config = dict(
    cond_dim=256,
    max_steps=3900,
    warmup_steps=110,
)
Rows from block 6 of a small image diffusion model, named by matrix and row number. Rows with one number belong to one channel. Each number is 128 + 24 x the weight over its row's rms, rounded and kept within 0 to 255. All counts start at 0. Numbers have three digits each. After the name is the row's rms in percent of the matrix's.
Before each channel's rows are labels from the 100 images, of 14848 (inputs lightly noised), where the channel reaches its highest value: "colour at peak" is the nearest of a few named colours to the mean colour under the peak. Only what is clearly more common there than usual is listed. The data: regions of photos with short descriptions (Visual Genome). In brackets: how many of the 100, against the usual share in percent.
# convs0: first 3x3 conv (model.decb.0.0.convs.0.weight, 192x384x3x3, standardized in use, each kernel summed), inputs 128-255
# convs1: second 3x3 conv (model.decb.0.0.convs.1.weight, 192x192x3x3, standardized in use, transposed, each kernel summed), outputs 96-191

colour at peak: blue (78 vs 0.8)
convs0.59 105:130108114131119149138128101164124090129139092142103113126124120127139149134120159110125073106150131133141129148159147131130121136129152122132135132124172105151130152099107146139126127096126116188124098169150141109125124097123100142098109096132199117121137139144125131116149135158188118131125174193152095080110067124143144086129131092095114160144145082116121157159133153123059128109134
convs1.59 089:135133112142142151139125157124112116151061120134139151118139129130090148153090091158122116149150179162069138127169109139124122114134191162119112130108135133138127095154146156133099148092134138109175141124098131077162123192133163113128123143140125151109127085094103144119140095134083170166

colour at peak: white (93 vs 5.9)
convs0.38 115:134110133122150122124119124105126128136156091119117130141132124148136108141113201114112132132105122162132123175098148089146145155126107175132122093115143133095126147115075106125153128118127132127095103174118132106129130128106105128117172171081138087099152124128131156118138136121093143108112127096107170162157146126124155145112135129138153110166097178116135099148107125121149145168115
convs1.38 082:126131108144138157143135122154168110122125082080135126128092120129141151147110170146146121136114094123104165128120147143149114118119104172134131113126102156133127096109118142127173147116100109150146136150083108115124101117164125186104137171108146115097134155110081146128130168075165168095

colour at peak: red (48 vs 0.8)
convs0.120 102:123147092138117149108139133130165118126099156130145137136123172124144085089122111143128126123140135147121139122119138147123151135149140137129160101124129138128101113129135132163146145127138148118141143115143121129100127141138057093093111075142214149103130151101173155108138108093136142184172090146131112173072159152137144040117105179148085162096153087150109128176122089111121125138155
convs1.120 099:133129121088123121133135144130110149135136097128137106147104124109109121154064141129081103128112141143132120128140123173184144089160176135096130129115115130077118109187152089140149132141089116124116147143127146096078108137132121142136103120158085112134099153028175087108144164117144147133

colour at peak: red (42 vs 0.8)
convs0.94 111:113122166125138132142112124133137108151137174127102175132128139131128167139142101087130160174118138106095150127129154108126119100131162132133107129158147154128138151150127155126129160136113132162099109124127118110135130087155138114166136115137115155129109109160139160173150122128133140146181133140112053140141093194097117080135096167114138110125182093134130148095152110100100098142148
convs1.94 097:106142083079108115124100096100125085138122129092124138139156124154110120130130157120076120093082093123166142119116151140169117135116146140135110105122148151144117156143119138142099151067128130122172127099151077142079147140173125128148142128105117094131144139114144088128148148121139152095

colour at peak: grey (67 vs 33.8)
convs0.25 084:138111116113131119114163136127120132153134135150100142144127129141130095121145123117149147156114128100140156142088170129138132147129130128139123125143131149128110145106151162139119120114127140145231126120112114102101097170177151122158116110122159122151153075105105129146133132120135096103131118195124118123125141136133140154133110156117165105080169086131120156087149096099129155129121
convs1.25 075:122145115165112119096099157149104133127131136125141093122150093144133093102114107131118128115152127113131151113092149129156132126109130112102183142119161127136149188138126092132120145141129110137097139188148148109151109118105150150131146113139091095116145095070132149127132142113093140139

colour at peak: red (26 vs 0.8)
convs0.162 105:141110147131122150122109116128121130142147144154120146140137132141130127123120134134134151126128138130150124143165117143138133145125112136107151138135137133132120127137147127129117126134138136090154135113139149103136161086100137110088160093130134031084143127113090096070145113099136153053153101134092167139117129110113115124199100177108128150115150176090140119163137143120076096179122
convs1.162 107:083129080148116147094153136140102156151141121112109127117163132136149097115113088168129151124088106130141150100136132122163153130163190133124108156118117106132148129164133114120114139115145111096113142105102113115130085123144126131117137155132114122101151135124093108121068131098137115164

colour at peak: grey (74 vs 33.8)
convs0.122 079:109139145120131145118108124117122144124134105118101115107128120124140167133131133131152153105137135102134114119145127117145131122149111113127144134106139135112111163126148111124132124121125141138055104147118137179112117186160155163127069163162110116104106124176099118117133182118102162151073131115169095128125183140097168133061104057166108077156108134161128133136127123143177097139131
convs1.122 106:167169098112127119136138125140126151133154129165155152162115154110137106128163124145178145113109144138151158147112130106062144139147116105123117155183139116131110088148127124107101113120158103139132134126107141177167147092112134124126085085148102120134134116115153095153134138169131114179

colour at peak: green (61 vs 0.8)
convs0.98 143:138140119132118124132132125126138135125132135129132148139130136118123112114131131135134120152125125117132154132132144135133140124140147119159120128131121150130133143133142144116122141128140121123118045131130110124159141124116126106081118185129126131153151118139103125153131113139130118137130116125120255090188120150141127180105134144129137097129164119122116121132120134161120125131131
convs1.98 139:128127183131123147119130114133081102165153124149141137163137147115127097119150145108119125133179168098138083117115136116126145184151115115148146120128128127137120119090164168143136173104148148106124142133111170132124128146126140137146133141106173163147150133185090130119151125146172161133

colour at peak: grey (77 vs 33.8)
convs0.60 088:148145141148145133122117131128159122129129127096149144111151139104135117123122152120110090131132139144124146115145145120131139120116130112119138156159154147142124119121144143133129110159143128115100152091116132170139121206126090060106214135107112103198199207092158134141132110068119119110118131098110117145133143121111128108158107121142125131093094134137187175160098150141114114078102
convs1.60 100:139158158090109116109116125132142108161126095170104135120131128093161113122149161131148138142119099113114133124143136137138162152148167152135100130142093127121147123147084092082104153103179142101169186117132092120169096104126130101121118170129087167128127171122147117144093115139117156154

colour at peak: pink (35 vs 9.9)
convs0.159 099:151104136139160125107145113158102118129110144149108127144147138151142191135120133058119158136137130139135125140160134154112139122100137118131143126117132130147119103109147114134126156156137140158154146138148115077145135143147120148139097128131130082092147164124150107147084152052142046126137115188142135094139148132144176147123148141126098125139170092155127111154155157149153089073130
convs1.159 070:129116145137138112128121129133135165170122153135146159154135110129117151102118089111113120128116135157159112136109105109166086136157119084113123132136129127105156138148144121097109129136115120135071106143202181160149170128160154122136113120141080109192123097141169080125122118122120158102

colour at peak: green (58 vs 0.8)
convs0.28 055:124109123122125125116099121132140122125139115119117154123117126137130119114102124124134107126112130143139121113112102123135142130142135131149129152109123128126132121161131122151139139133153136132112153164117155126156106121124113155121141142122096115135122136103137138117076119133146161105147125130151239109154134163111155095115133128106091120127147174103150075117110174140124082087123
convs1.28 106:082129116131118114111122160144095124128144081116113080123128126113149117116160125107169102121129135104106089091071140132115110160112136129162124178119140133149126109092147148117110114118090169102158126093120079148108129142119115132142131145129130141137111110169135141135178110119175109150

colour at peak: white (60 vs 5.9)
convs0.139 085:146146127103121116081135119116143139120135127125124095114107141142110138138128143154141137123090100128140131111117127148125132131126117124145121152096103122120105116088156106123122092145141140127134146148099092162160120167101110110028159099157074122121117111084148116130176126150134153180160144162157062132183157120138121119129146122119098079118169111100156105147090145211139117120154
convs1.139 091:145178116139139128144139075122106166077117122137134124161168106129117126084119127097131143107095138106155107132145136140131114147142130134166141148165171132114113148111156106102115133097147152125145116148085142156173115149122140126126156133139144088158181118142170116122142114137135140143

colour at peak: orange (33 vs 1.6)
convs0.110 096:114144136129113156113149132114127139104129108145164075113117140165127137127111107146131115121144122130124123154128116144145124140136110130121130125139135101122122129104116116131118084087119156102096141146090138135172156156121131131072129117160170154117049125144151098123159086176139167138177138098144152122088131093102171155133117091174087208161181164102096160140115151118150158151187
convs1.110 128:129109132117119127119151091132117088145136136166108117174161141071115141143100161149109125168170107159118098093083101118160122138145174115117101152111139138112101099126124125143125152130138151141151131111165140155079121149158086158136121092121166099143079113114141107104112112094197165140

colour at peak: white (86 vs 5.9)
convs0.53 088:152166134113141132085135136135167107143129102133137101137149133148155144153123111115130107125148131149121130183122127101112141112140108126170136162134142136134107113127122158145126105143126108144148119090145128137080152096126132108118136127112115135123118127131131145138116147143076113092142107124112152166127170072154062051123140133113131112135120136115161115107125158163146119161111
convs1.53 079:142134152164146175146083147185159130129110149154135143142136125108135110176134137112076147108114127112124114118129124089106120130133116127085160142138109137119105154154165130138168129137116161122134163144163119119136101110128164091143139107152118142118092151143146117101160129152133132148

colour at peak: grey (81 vs 33.8)
convs0.74 094:118090111122127130126146143138088139145123141135133161116121134145103123125137083101136113135135104100155148124080126125168116119151129139135109101151131137125126104138154141131124109136132150123138141139096125129092108120140117145145115064134065111115000135126157103125121097145146131139140108101152060126105134154153166080126141129050108097127168063124089168144153128138153118168155
convs1.74 077:143112122138156122115138133131102130119149072100135100168144098118128126107119172130099127147105115161153146107111158122129090182178146165111148144168124112159191119124162098107122108143167124114081104103101144115121112187146146140122131102154111105166145143128129099101178130135108117120

colour at peak: blue (30 vs 0.8)
convs0.168 077:123144140143112138116142128117129145125154104133133098129129117142122165172115104100138159117123169143144131129172077150142133140102071119100144139103139112148130139138155087133140105102139126111061120102155108136087180115140124109152116148175075129137142136133112102090142154132100153153158169113080130186145098054124149104084138139139114104145080129115148128138132126154107134134116
convs1.168 096:176094116138130115098107146119118191083140147103149144099118118115105104122114056116129133143106145119123135088107116133091114109120185172071119113137160137153159152152143148160104118135140122158124080103120104107140139110114114132130193106124138128144175125148101140135118177180129124143

colour at peak: white (74 vs 5.9)
convs0.58 112:107097136103111115150123106104140120114108108096136151141133115123145134136110171146139077093112133109135114134122134110128114107131112123110139124106103112126122143147117123101128154106127110162147146133174134141118081137136113076091202125141137048164190168156110130155169114118129131139151142142168103142109126137106128192135113075143127133149086105142136117136144144116128118131114
convs1.58 103:127145112122152179148120144139161131100125076160129138086109149126124115114124119147135117095173131120169137132133158140100135128121165114118109142119093140170118118119098156136138135093137129159149086127137041141185131092135127154123112117096117147087133137161114137130115134133145161135

colour at peak: cyan (59 vs 1.1); blue (33 vs 0.8)
convs0.63 078:121149108126141135143116122125099130134124157115118136111137114118131125129134158139131167122111131146118129126116151120131139137115128128126107114144133131118126126142117112132119160141118136118117143149106165102141168147091097119104171135177165089134076118119136100164143127167107129131113100035150136130189138098134103110156127142120103088102066134170167128197108153142137105073063
convs1.63 122:135126118123083081146095139121148122117122120104151121164142179094180088132122116183128111154152118139107107116143161149139121139157126142129121088147153103134151108120119129133157136127149073163093105127110167094175122146061118086174138143085081117120113152092126138133146103143141145158

colour at peak: brown (66 vs 31.2)
convs0.133 098:106130130113109147116153128125124129139103131138127160139116143116148121108128129145114122163123111129125162121144175138136160123162153128154156143147126136126119138154146161142119131140138139105181151132111096114120132052149137150131118072137173152085175138154084097111090081066151170141140133138089147157078152173108143143096100128120130145140143135119139096135128118105098129157106
convs1.133 091:117137101109109118158108136091102184139115140134128112102141154170128154122128077128111097126104133143149109135116142139136139135125188128160113161125095097120120082130121130174119140142119120135136178116119122153110117060099117152097109096115153114146110123159110132138152173140136105164

colour at peak: grey (62 vs 33.8)
convs0.165 100:127117125126115134129125145125115136127119121132140124129132133123130133123130101146112115116120125104127139127129124133136141124133121100141148115134129146115092120139101135128116125129124151129131103118143129153118099091113121069149141215151138123162062042124107096091134101148087123063149128109083119142131103120125137126158126122152115107168137130088116133141105126113090137143138
convs1.165 128:135129159111124133152173110160135152120161143162123149168092094157154126112158127126164144126085140117129124124105132152138141127168128139132109179149130135127141110140115112128153114127133090115136139145132099123136130103120120119125106116149128128142141081128113115171140109127120088111

colour at peak: orange (53 vs 1.6); red (42 vs 0.8)
convs0.101 108:128150126146141147126132119135137143123136130124135142124139131140134163121128134137125124133135146150119148135142143144142135147145108118115137149127131144137132125163147135153140135133145134147162139133160127141134123139136163127166143088128151092137133133075159140129099128131134109141165156224130085163010131205077136107136124148134101240125203125107103101151128107062118128104160
convs1.101 131:099162125158123147120134174125144153159118101133113091136126136153141168164098149137059135144175120134109118097098136129163107140164147110137129157088105127120141128160091117155138178096133111108145127156117130113084118142122096130094098123139134112133134129173113143062131124082158116111

colour at peak: red (37 vs 0.8)
convs0.69 123:141123124131112128130127125138137137121132102128146102112129119124125145130110141138131120095130121140131118121134107122132126121117111109110124144117130117130125129112140118129121097126114118171043120162127159163093109150137154133208138171152150154150155105151109153225140189099136133099077129038170162061226108114151089169112126000113132166130125101158137133102173100168155149133144
convs1.69 112:111141145195130091113117140141126044133145125131115130148076167149123109135174155126144147119156131123139140117124125122127140142103121116126148135145158172137117125142060155124125106138161091141118138164138089150139139133092132113121073097102156145124161154057135132088144098112100116143

colour at peak: white (33 vs 5.9)
convs0.3 101:144134125131125162120117138118121126146126126139141131119111122119161110101111124141140105135135156164127153144124151140143149122129132123122165120142122147141118135117064153141136098146151166141099150112132104093104141098101109038161186167114104134136066050102103142139118100127105088096117158164141111109160099122151154108171100155151141106178126115125113141150122138148082092164142
convs1.3 092:150090106130137162144105132140199114146130121167155128100120064147143131131175116139151170131114131154123126117079092157136147121122134134135176109137145130129148084065131087129139078114132111129122132141147124120154120091150123144123121111208084141113122127142134138151112122124122081157

colour at peak: blue (51 vs 0.8); purple (28 vs 0.1)
convs0.49 129:116106131130126136128137118118119130141123123127127140120121122129110073147134120113159085153128128124121144125126137110122152121132138136149121134135129137141130140133121132135130150135142119105138183158108118119159114136058117110129158074215141092090118127084130147120132106122111146133159124112133246124106099089169113217125102137103110103113104139121145115139118131079102134138135
convs1.49 118:099152160160135142108117112118174144108119130118133127118128081125134126108119145142126103106081065123145159142140176145131139095125125166139128111130082117136119112105142104089160086143113104152164073125098135129136115158156092083127154112149053109128120126110193141139097101101076096111

colour at peak: brown (70 vs 31.2)
convs0.68 097:135127152139124131116124138143114158162091108100097123106110137085138225095121152106073147137126136088131125104146157149150093109114115099114140119161122107134144127108143123127113145126115157123120120146149135158126143145150117112113132117154130120135107117102152166127155126094141192094152157156182097130106142135115127157168140111175098171105158130133133135156174139094105093180121
convs1.68 124:171175107093140165128153123172133156153129138181117128130122134154120092105132149135154163112136138160121160127132131170112114134157130056122117155154082138149133125141109122088134067149124110129108155143119128136151092133186114146108077088125144101133124140133149113101131101154102147144

colour at peak: black (41 vs 13.4)
convs0.76 101:105160113114131145095153141112132108127134158120138122159110123128134102099127102132122160131124147139117114141134135096119118126124143115145127121127125114120109117108157122144134141135104127103078116137087108118158113156148133118097053108179156184105100126128166143111168082095114168145139157174114164178129154131133156124137110150139143075085174141088140085108123126140123090102146
convs1.76 088:125132142093129099152148160091127171150143128160136113165115183100136116151137146130128166145102140150138098144135111138180120137132137141117111131125146088102140132173118125146160113079145137104141123077114125152107202134130155157104167096145136118157116142148199118079118163178130145139

colour at peak: grey (69 vs 33.8)
convs0.15 086:131137140125133111143119118134137138125108121108130130122121115143139129130120155149141150117121131137093122119118111132120127125119109122122151149129140122104134112116137118126136129158122129091154126134132129183128124112121120190209095176089126121133202119157134137104163153115096082134102101114107121102135124120137135107176128112089127129181142148177143141134171109130125134125121
convs1.15 085:147117136107146141119073133148136109135133139111147136096138135140128131111134155130131143133084143161124124162124156139112142123134131086131135084140134148102106100061141167104134152098095104117113147130117155113108126090094108115145105130104121164140093139139110140171132133144137110118

colour at peak: orange (47 vs 1.6); yellow (35 vs 0.5)
convs0.13 055:149134138113119104098126157132133141096140066132134086099129142124121126117114121131125110122135130150129103144106082134134134135139067140122131123091148137120146130103138091135143108119123128137126147084143086147131083141138105164140132197119103193100204120097100168094149152174121125124093102128128151156101158081130109161110109195140096160173175125186140106071142143129157132090171
convs1.13 101:149171140125115130112089148123129124103098132167116110120144103116190116090082123129090154098128139107124110112119127161186100128139147162153156181126150111130135147118093147133137166155134142172131074092118061168132119149110118096135122136142103111149143142149104141107117119118119191143

colour at peak: black (41 vs 13.4)
convs0.9 104:099144120122111129085124117123149121119131102161140130126114141121133120143124178155156123104142105142132102147110108129126107115126145136129126083109102111145120178127107119122108128135128123113138154099126146165097150115147112171162033140140116094134115116132115105157150131100140097065102124137107115134166125159191109094144167137121124110109094144160109131151140152107141132103124
convs1.9 085:143142099102144166118129131141075117120133122124141141134121154132139141106145126157156101152101126163100125164106111113136147113101096087144121148139115128133081132145080116158157125141166157144111110124139116177081140127145145096108101140153153127128085115070098092119163110124108139165

colour at peak: red (62 vs 0.8)
convs0.163 071:124125125135126139101116127124129130138123174138123142111124127109130165113127146124134126129123140124137129121124152114126120132111135132116126137132134128139124129119141131132132112137135124147076146106110104133030126165098127115182148172087125070206124088151111124079131164121129122109113124109107255142148111099095091177110137136096138237148116126184140050102123138102162127114071
convs1.163 144:101115135125106139134107106132160114139115130105145143131133149104150140104124144137095112141129133134154117146124126126132085103127115092089148103122141171125157098174092089148135116091123085116075126124118114132171143139084123153119104121146103122099111139101120118100148161160126052153

colour at peak: cyan (77 vs 1.1)
convs0.129 116:133146136109117104106134132130146154117138137147149138162144155139116125122106147133125113143121136131127139128103145132133161125150142126144131115104127128102133114115134133117149125108130123119107114113163109129065128073032160138120090113086153106104132132119152131089126136148156111099135105125119051177125100116148038100120127157085149118153115116114100160078108156119137170178130
convs1.129 090:125131125159159186125114039121124118112138132121140129075119129118175120098129143124111151108138131069159122141164138124115112121108142150156162089121141124139138116091092086144098129162132120111111136154088104181133135111111156106130119145153119122128144154184099126091128156153134110084

colour at peak: grey (70 vs 33.8)
convs0.75 130:117120133117116120124122110122126116133138122120129129135128126141126122125127119120139111116117131121133112133146124128123126127106120112115115129101120113118125140139103117103134119108120102165092116131124146136115122170173152198154089214092099148175105117188146124141119179132114128125118094132154143101101222136120130102120119044137115096108143127141103137116158140096232167092081
convs1.75 131:095166120148128101183153148151130110155192083153136135152099127133108116152122153127175101123130160136120136137118161127095125104113127140136106124148115187144139132099138123147148141126111121066171104134135163118157151149172148108103112132160196127141134077095105114136140114130148141130

colour at peak: white (26 vs 5.9)
convs0.128 100:111154106117123148152121080139142115136107123120124137138081127155139159090133126155129159138127137108134136114097143110168149102123124130110120093127112145131095151146126115137108121099146113117090116129141118142150130139144104090139138099148164143100152135095092156125115107074112150179123129142134074163113107109130147089142129194075166137106161163089136116116164113068096139130077
convs1.128 085:130131112161144135126156110144141142106109119118126144132118114087100137155106119125155165147146124127120122144141123159115141133124105124152098144132108070108111089126121200101134137095101117110116117137145153065120114131154126165136144094161140120133109142094209112167117104122107128119

colour at peak: blue (72 vs 0.8)
convs0.172 105:135130159134144121124113116135136122150126156107100144121152110138137102164128133125150143119132151117128142112133149132122123110125122105124131141147134108133124154176135138119133133140114139130129164107151124140137142107091144131154140104130062049157138134185157107086144117069136165149142121074119162104157125069114142036146131107128129040132021116104132120144120150167103089111074
convs1.172 137:185150149134112126108127103141107162125157125162144112138109144172123085120148107117139147118128140112153156123174163142137142122096094098112155122198133150170175189108138145104131073178153139121103137169124169133164119105151167115132108122135118138108129144080132140148126137158119151100

colour at peak: cyan (60 vs 1.1)
convs0.95 110:140125113119125113139124126129135116153124125141116105131129116134116118124128147137134142120122114121131130127128130116117122118113127131138128150113138109132118147101093118092126134110113120106109114111121113171099122156000137242107086137167218122144172095108115145133167162127130121161096094114136180136230127124138093171140156099139118120089083137169158129148185137175124146117139
convs1.95 092:111118149148129120154076119143169117146140128150173120098102156099127136119149142129108105119139113143105159122133147126137157140110107100134126125149135142133174109105124062110131134140161111107135104179138148135151102108102113126094109127087163138146174128150088165162161133050110134113

colour at peak: cyan (46 vs 1.1); blue (38 vs 0.8)
convs0.40 086:098148136122149106106137108115137128138146104104142140132105140108129097114139113128157153123102122129143131116109143135134113089106115121136119142088084117130120130127129138109119109127106109133160138111154118130031141152091074062108118096115149058165174154109136140103116147169143179181142064153139146155101131123132136078104106164181099135145044094116117114129100172171171171124101
convs1.40 082:109143081154128119159120110146120074151169147125104130152128126168135116105139140128099140113129109117153120163139170100140144128112150113159170152137120128115102154122133111109171125149142114128126124111155107103148154101100113118115094155146127116111127117110082111097126113143143121128

colour at peak: green (33 vs 0.8); yellow (31 vs 0.5)
convs0.132 087:132133127130129128117129135135124145142128105134133146127133136122132157120123154140120118128131123121136139125132134139140121115142132131135137126141121126127137150120140141127131129130126136127162036137140191130169131121143087142101098171124068105088120098136119127168133145154143129082123124104149168109136124153118111142137169068147125081121149136134132103112145115174126140131143
convs1.132 147:078136161142110106119096135123139145115116136167128153174098121164131119090153146123116146127103127137169122115146135159147094174120140101162127165138116193156124111147111148136138136117181159121142093093155172079157111118108117082209159102123149129133148109089111144096154102122127107100

colour at peak: white (26 vs 5.9)
convs0.154 136:134130137128132150136123128124124120132124186154113126130110131118130168131132105131121136138132126122132150134148173127128120138128110104131147124126112130117123110106108124152120126113128141140125149127102124138148115143050126116115073154130207083125151115093154120099135119160123117105120079167084120148159105093135094119129105113120102141136129139136126130081127135124112132127124
convs1.154 107:109083132146111112171134090128147132119113137129155130112147141142146133111121120111107097116102104104143126122156123084135134127148145155153143100123173126145144153116108138089144171175160130113146142124113116162144107138127118150145139109074106139121139154165160119130132100098159119160

colour at peak: red (57 vs 0.8)
convs0.44 122:164175123132152129143121127107123141086076138128157140114131152159110042100139097129091073117117151146154100171129139136134106147155141188134117140106132120140124078091158101133127117145146109073091092102160125121107135151121109110136102107110102189104130128121123093124110124109087116137100135131106098131117114121126101123144110190174180118162153144129101161156103156108126134135123
convs1.44 090:171080199122115133115109150060074145162113140145078136104087131121131112108182135139173110106129134141104126171112152164161132131114133109153144162148115140119101132143140096109116093151111125131106165159147161136131173133114151123118132181166110156144154086073116118145128146116123121124

colour at peak: cyan (52 vs 1.1); white (43 vs 5.9)
convs0.181 095:138149136145135145152145148135127165118098146129120129122166107134120112130121133114107138128134133139143124107130119128155150124122175142126118119118162108142135082129183106147125136129127137127166089081161098133130136104131137117139132122153155139121116218141174148104102110079136120121134142165125156141071146112158066057154157131105133231145176092137141106085119117099111156140097
convs1.181 093:146101123153162118141142129115092165148170108111124142156100050130134139076137128145156128142127131105123122134141107112125128166109144098172142110144145133136099131091149150099167089111085107146066101117120144116146166150097149113144134179128123156117138099122169135156139133150130087111

colour at peak: cyan (36 vs 1.1)
convs0.190 079:140127131112106131112130131138152123122110159140131138133114118133125116111120125122131123140115136122125132126138125131132114119128143122109133120137146130125116124147137127128120106146134131124142113126146124110117121191116132129131089166194145092125117148169160132104150156127161121140098121072147114181160165123117101125138138149198162089114077108150115098033105135137117131018164
convs1.190 101:152145138091098113129131143150093133111101188093128107137085095086155149134144136121161112122133113127122115141130116145127131110113106134129141085142139168129165125097176131143094120151149071139104147109151122115170106126095124155127141127129085095107121105093161157142101084138115145136

colour at peak: red (47 vs 0.8)
convs0.27 092:136108124136119141115144124128124124107118138125136137147116124138142116084106100123147122129112122118116137130122155138130132142119132149110133120122124112136112154110108136129123132143142134141100140115148184136129140058121083102136210063154160143177125211112120100129150174107127119155149148187111119175090125174143071113129089148117127140139106143095192142143120150136132087111124
convs1.27 089:126130114129097130056115128115128129107146131134100138127159159132172135160128145179115123127118129138118116151121107128138112116194116121102098091105122086091096152179123100144121114152175103154123103157142107155139095132153139106136133166166128103134151117155133102082144126115145106156

colour at peak: purple (40 vs 0.1)
convs0.152 083:130123140134138136114116129120132124114136117119135129107142130125121088128118128130150112117118149145140124127124116127131140147128118134135142117137128127129112112139127122143145151129129124124139164105107153114124134142146141141124135100128133074112108138112134139040150126143127152136141134139154148122102140050116165113124135140127095226144037169111153124148089158121133124070104
convs1.152 174:152119094133142145131117119131169144104123125108148134121137111141083156148109122136107141126115111145145159140162124109154140076138120134111103083127116155092129141164106107120151119128160082132133140119140157092133125098140170122113117128149099085115165127130129154111151130132076152102

colour at peak: orange (25 vs 1.6)
convs0.30 106:118126111134141138123112130133129121106115121108136110116131131114113196108105121097118078121132137148104113125122147129125115120120125122107127110130140123131129122131116121136137132131124115134114129145115115151160136186150116132130125137217233165140146064102128179147171113098068182104111190084127086182096177142056154185133155103125137132105148141103123099134140131131116132110141
convs1.30 103:159124133133114111133148105128127064148143116143106120181113165120122129161137161147147165134171131150102137090129181154158139120101103086105125133106121170128158097099113164118119132092117128120132118124130125121130102116104100132151135123082137108115103106082156148095115131090153141124

colour at peak: red (86 vs 0.8)
convs0.114 126:134105119137136143128120129135135134132122133124133129131124130134121171087140148147111139135125129126140124128131159139137120124144118130137132139137120136125140116122128138139138109135126126151113134140113147108058107098126139150187097146104169127113145119171121129111090127083152099154128126131139255123078093111106132148109146099143125214150127100129141094109115115081123149103139
convs1.114 133:104122093122115128144161136111169164135094129110120110138142130151074186187074112126150079162119132174098124128120135110127142109144148129097102110137141152104090086194109127104144135106131121123162107142133135091123144142117107162079110125088121114152108098134144109100104158122140093087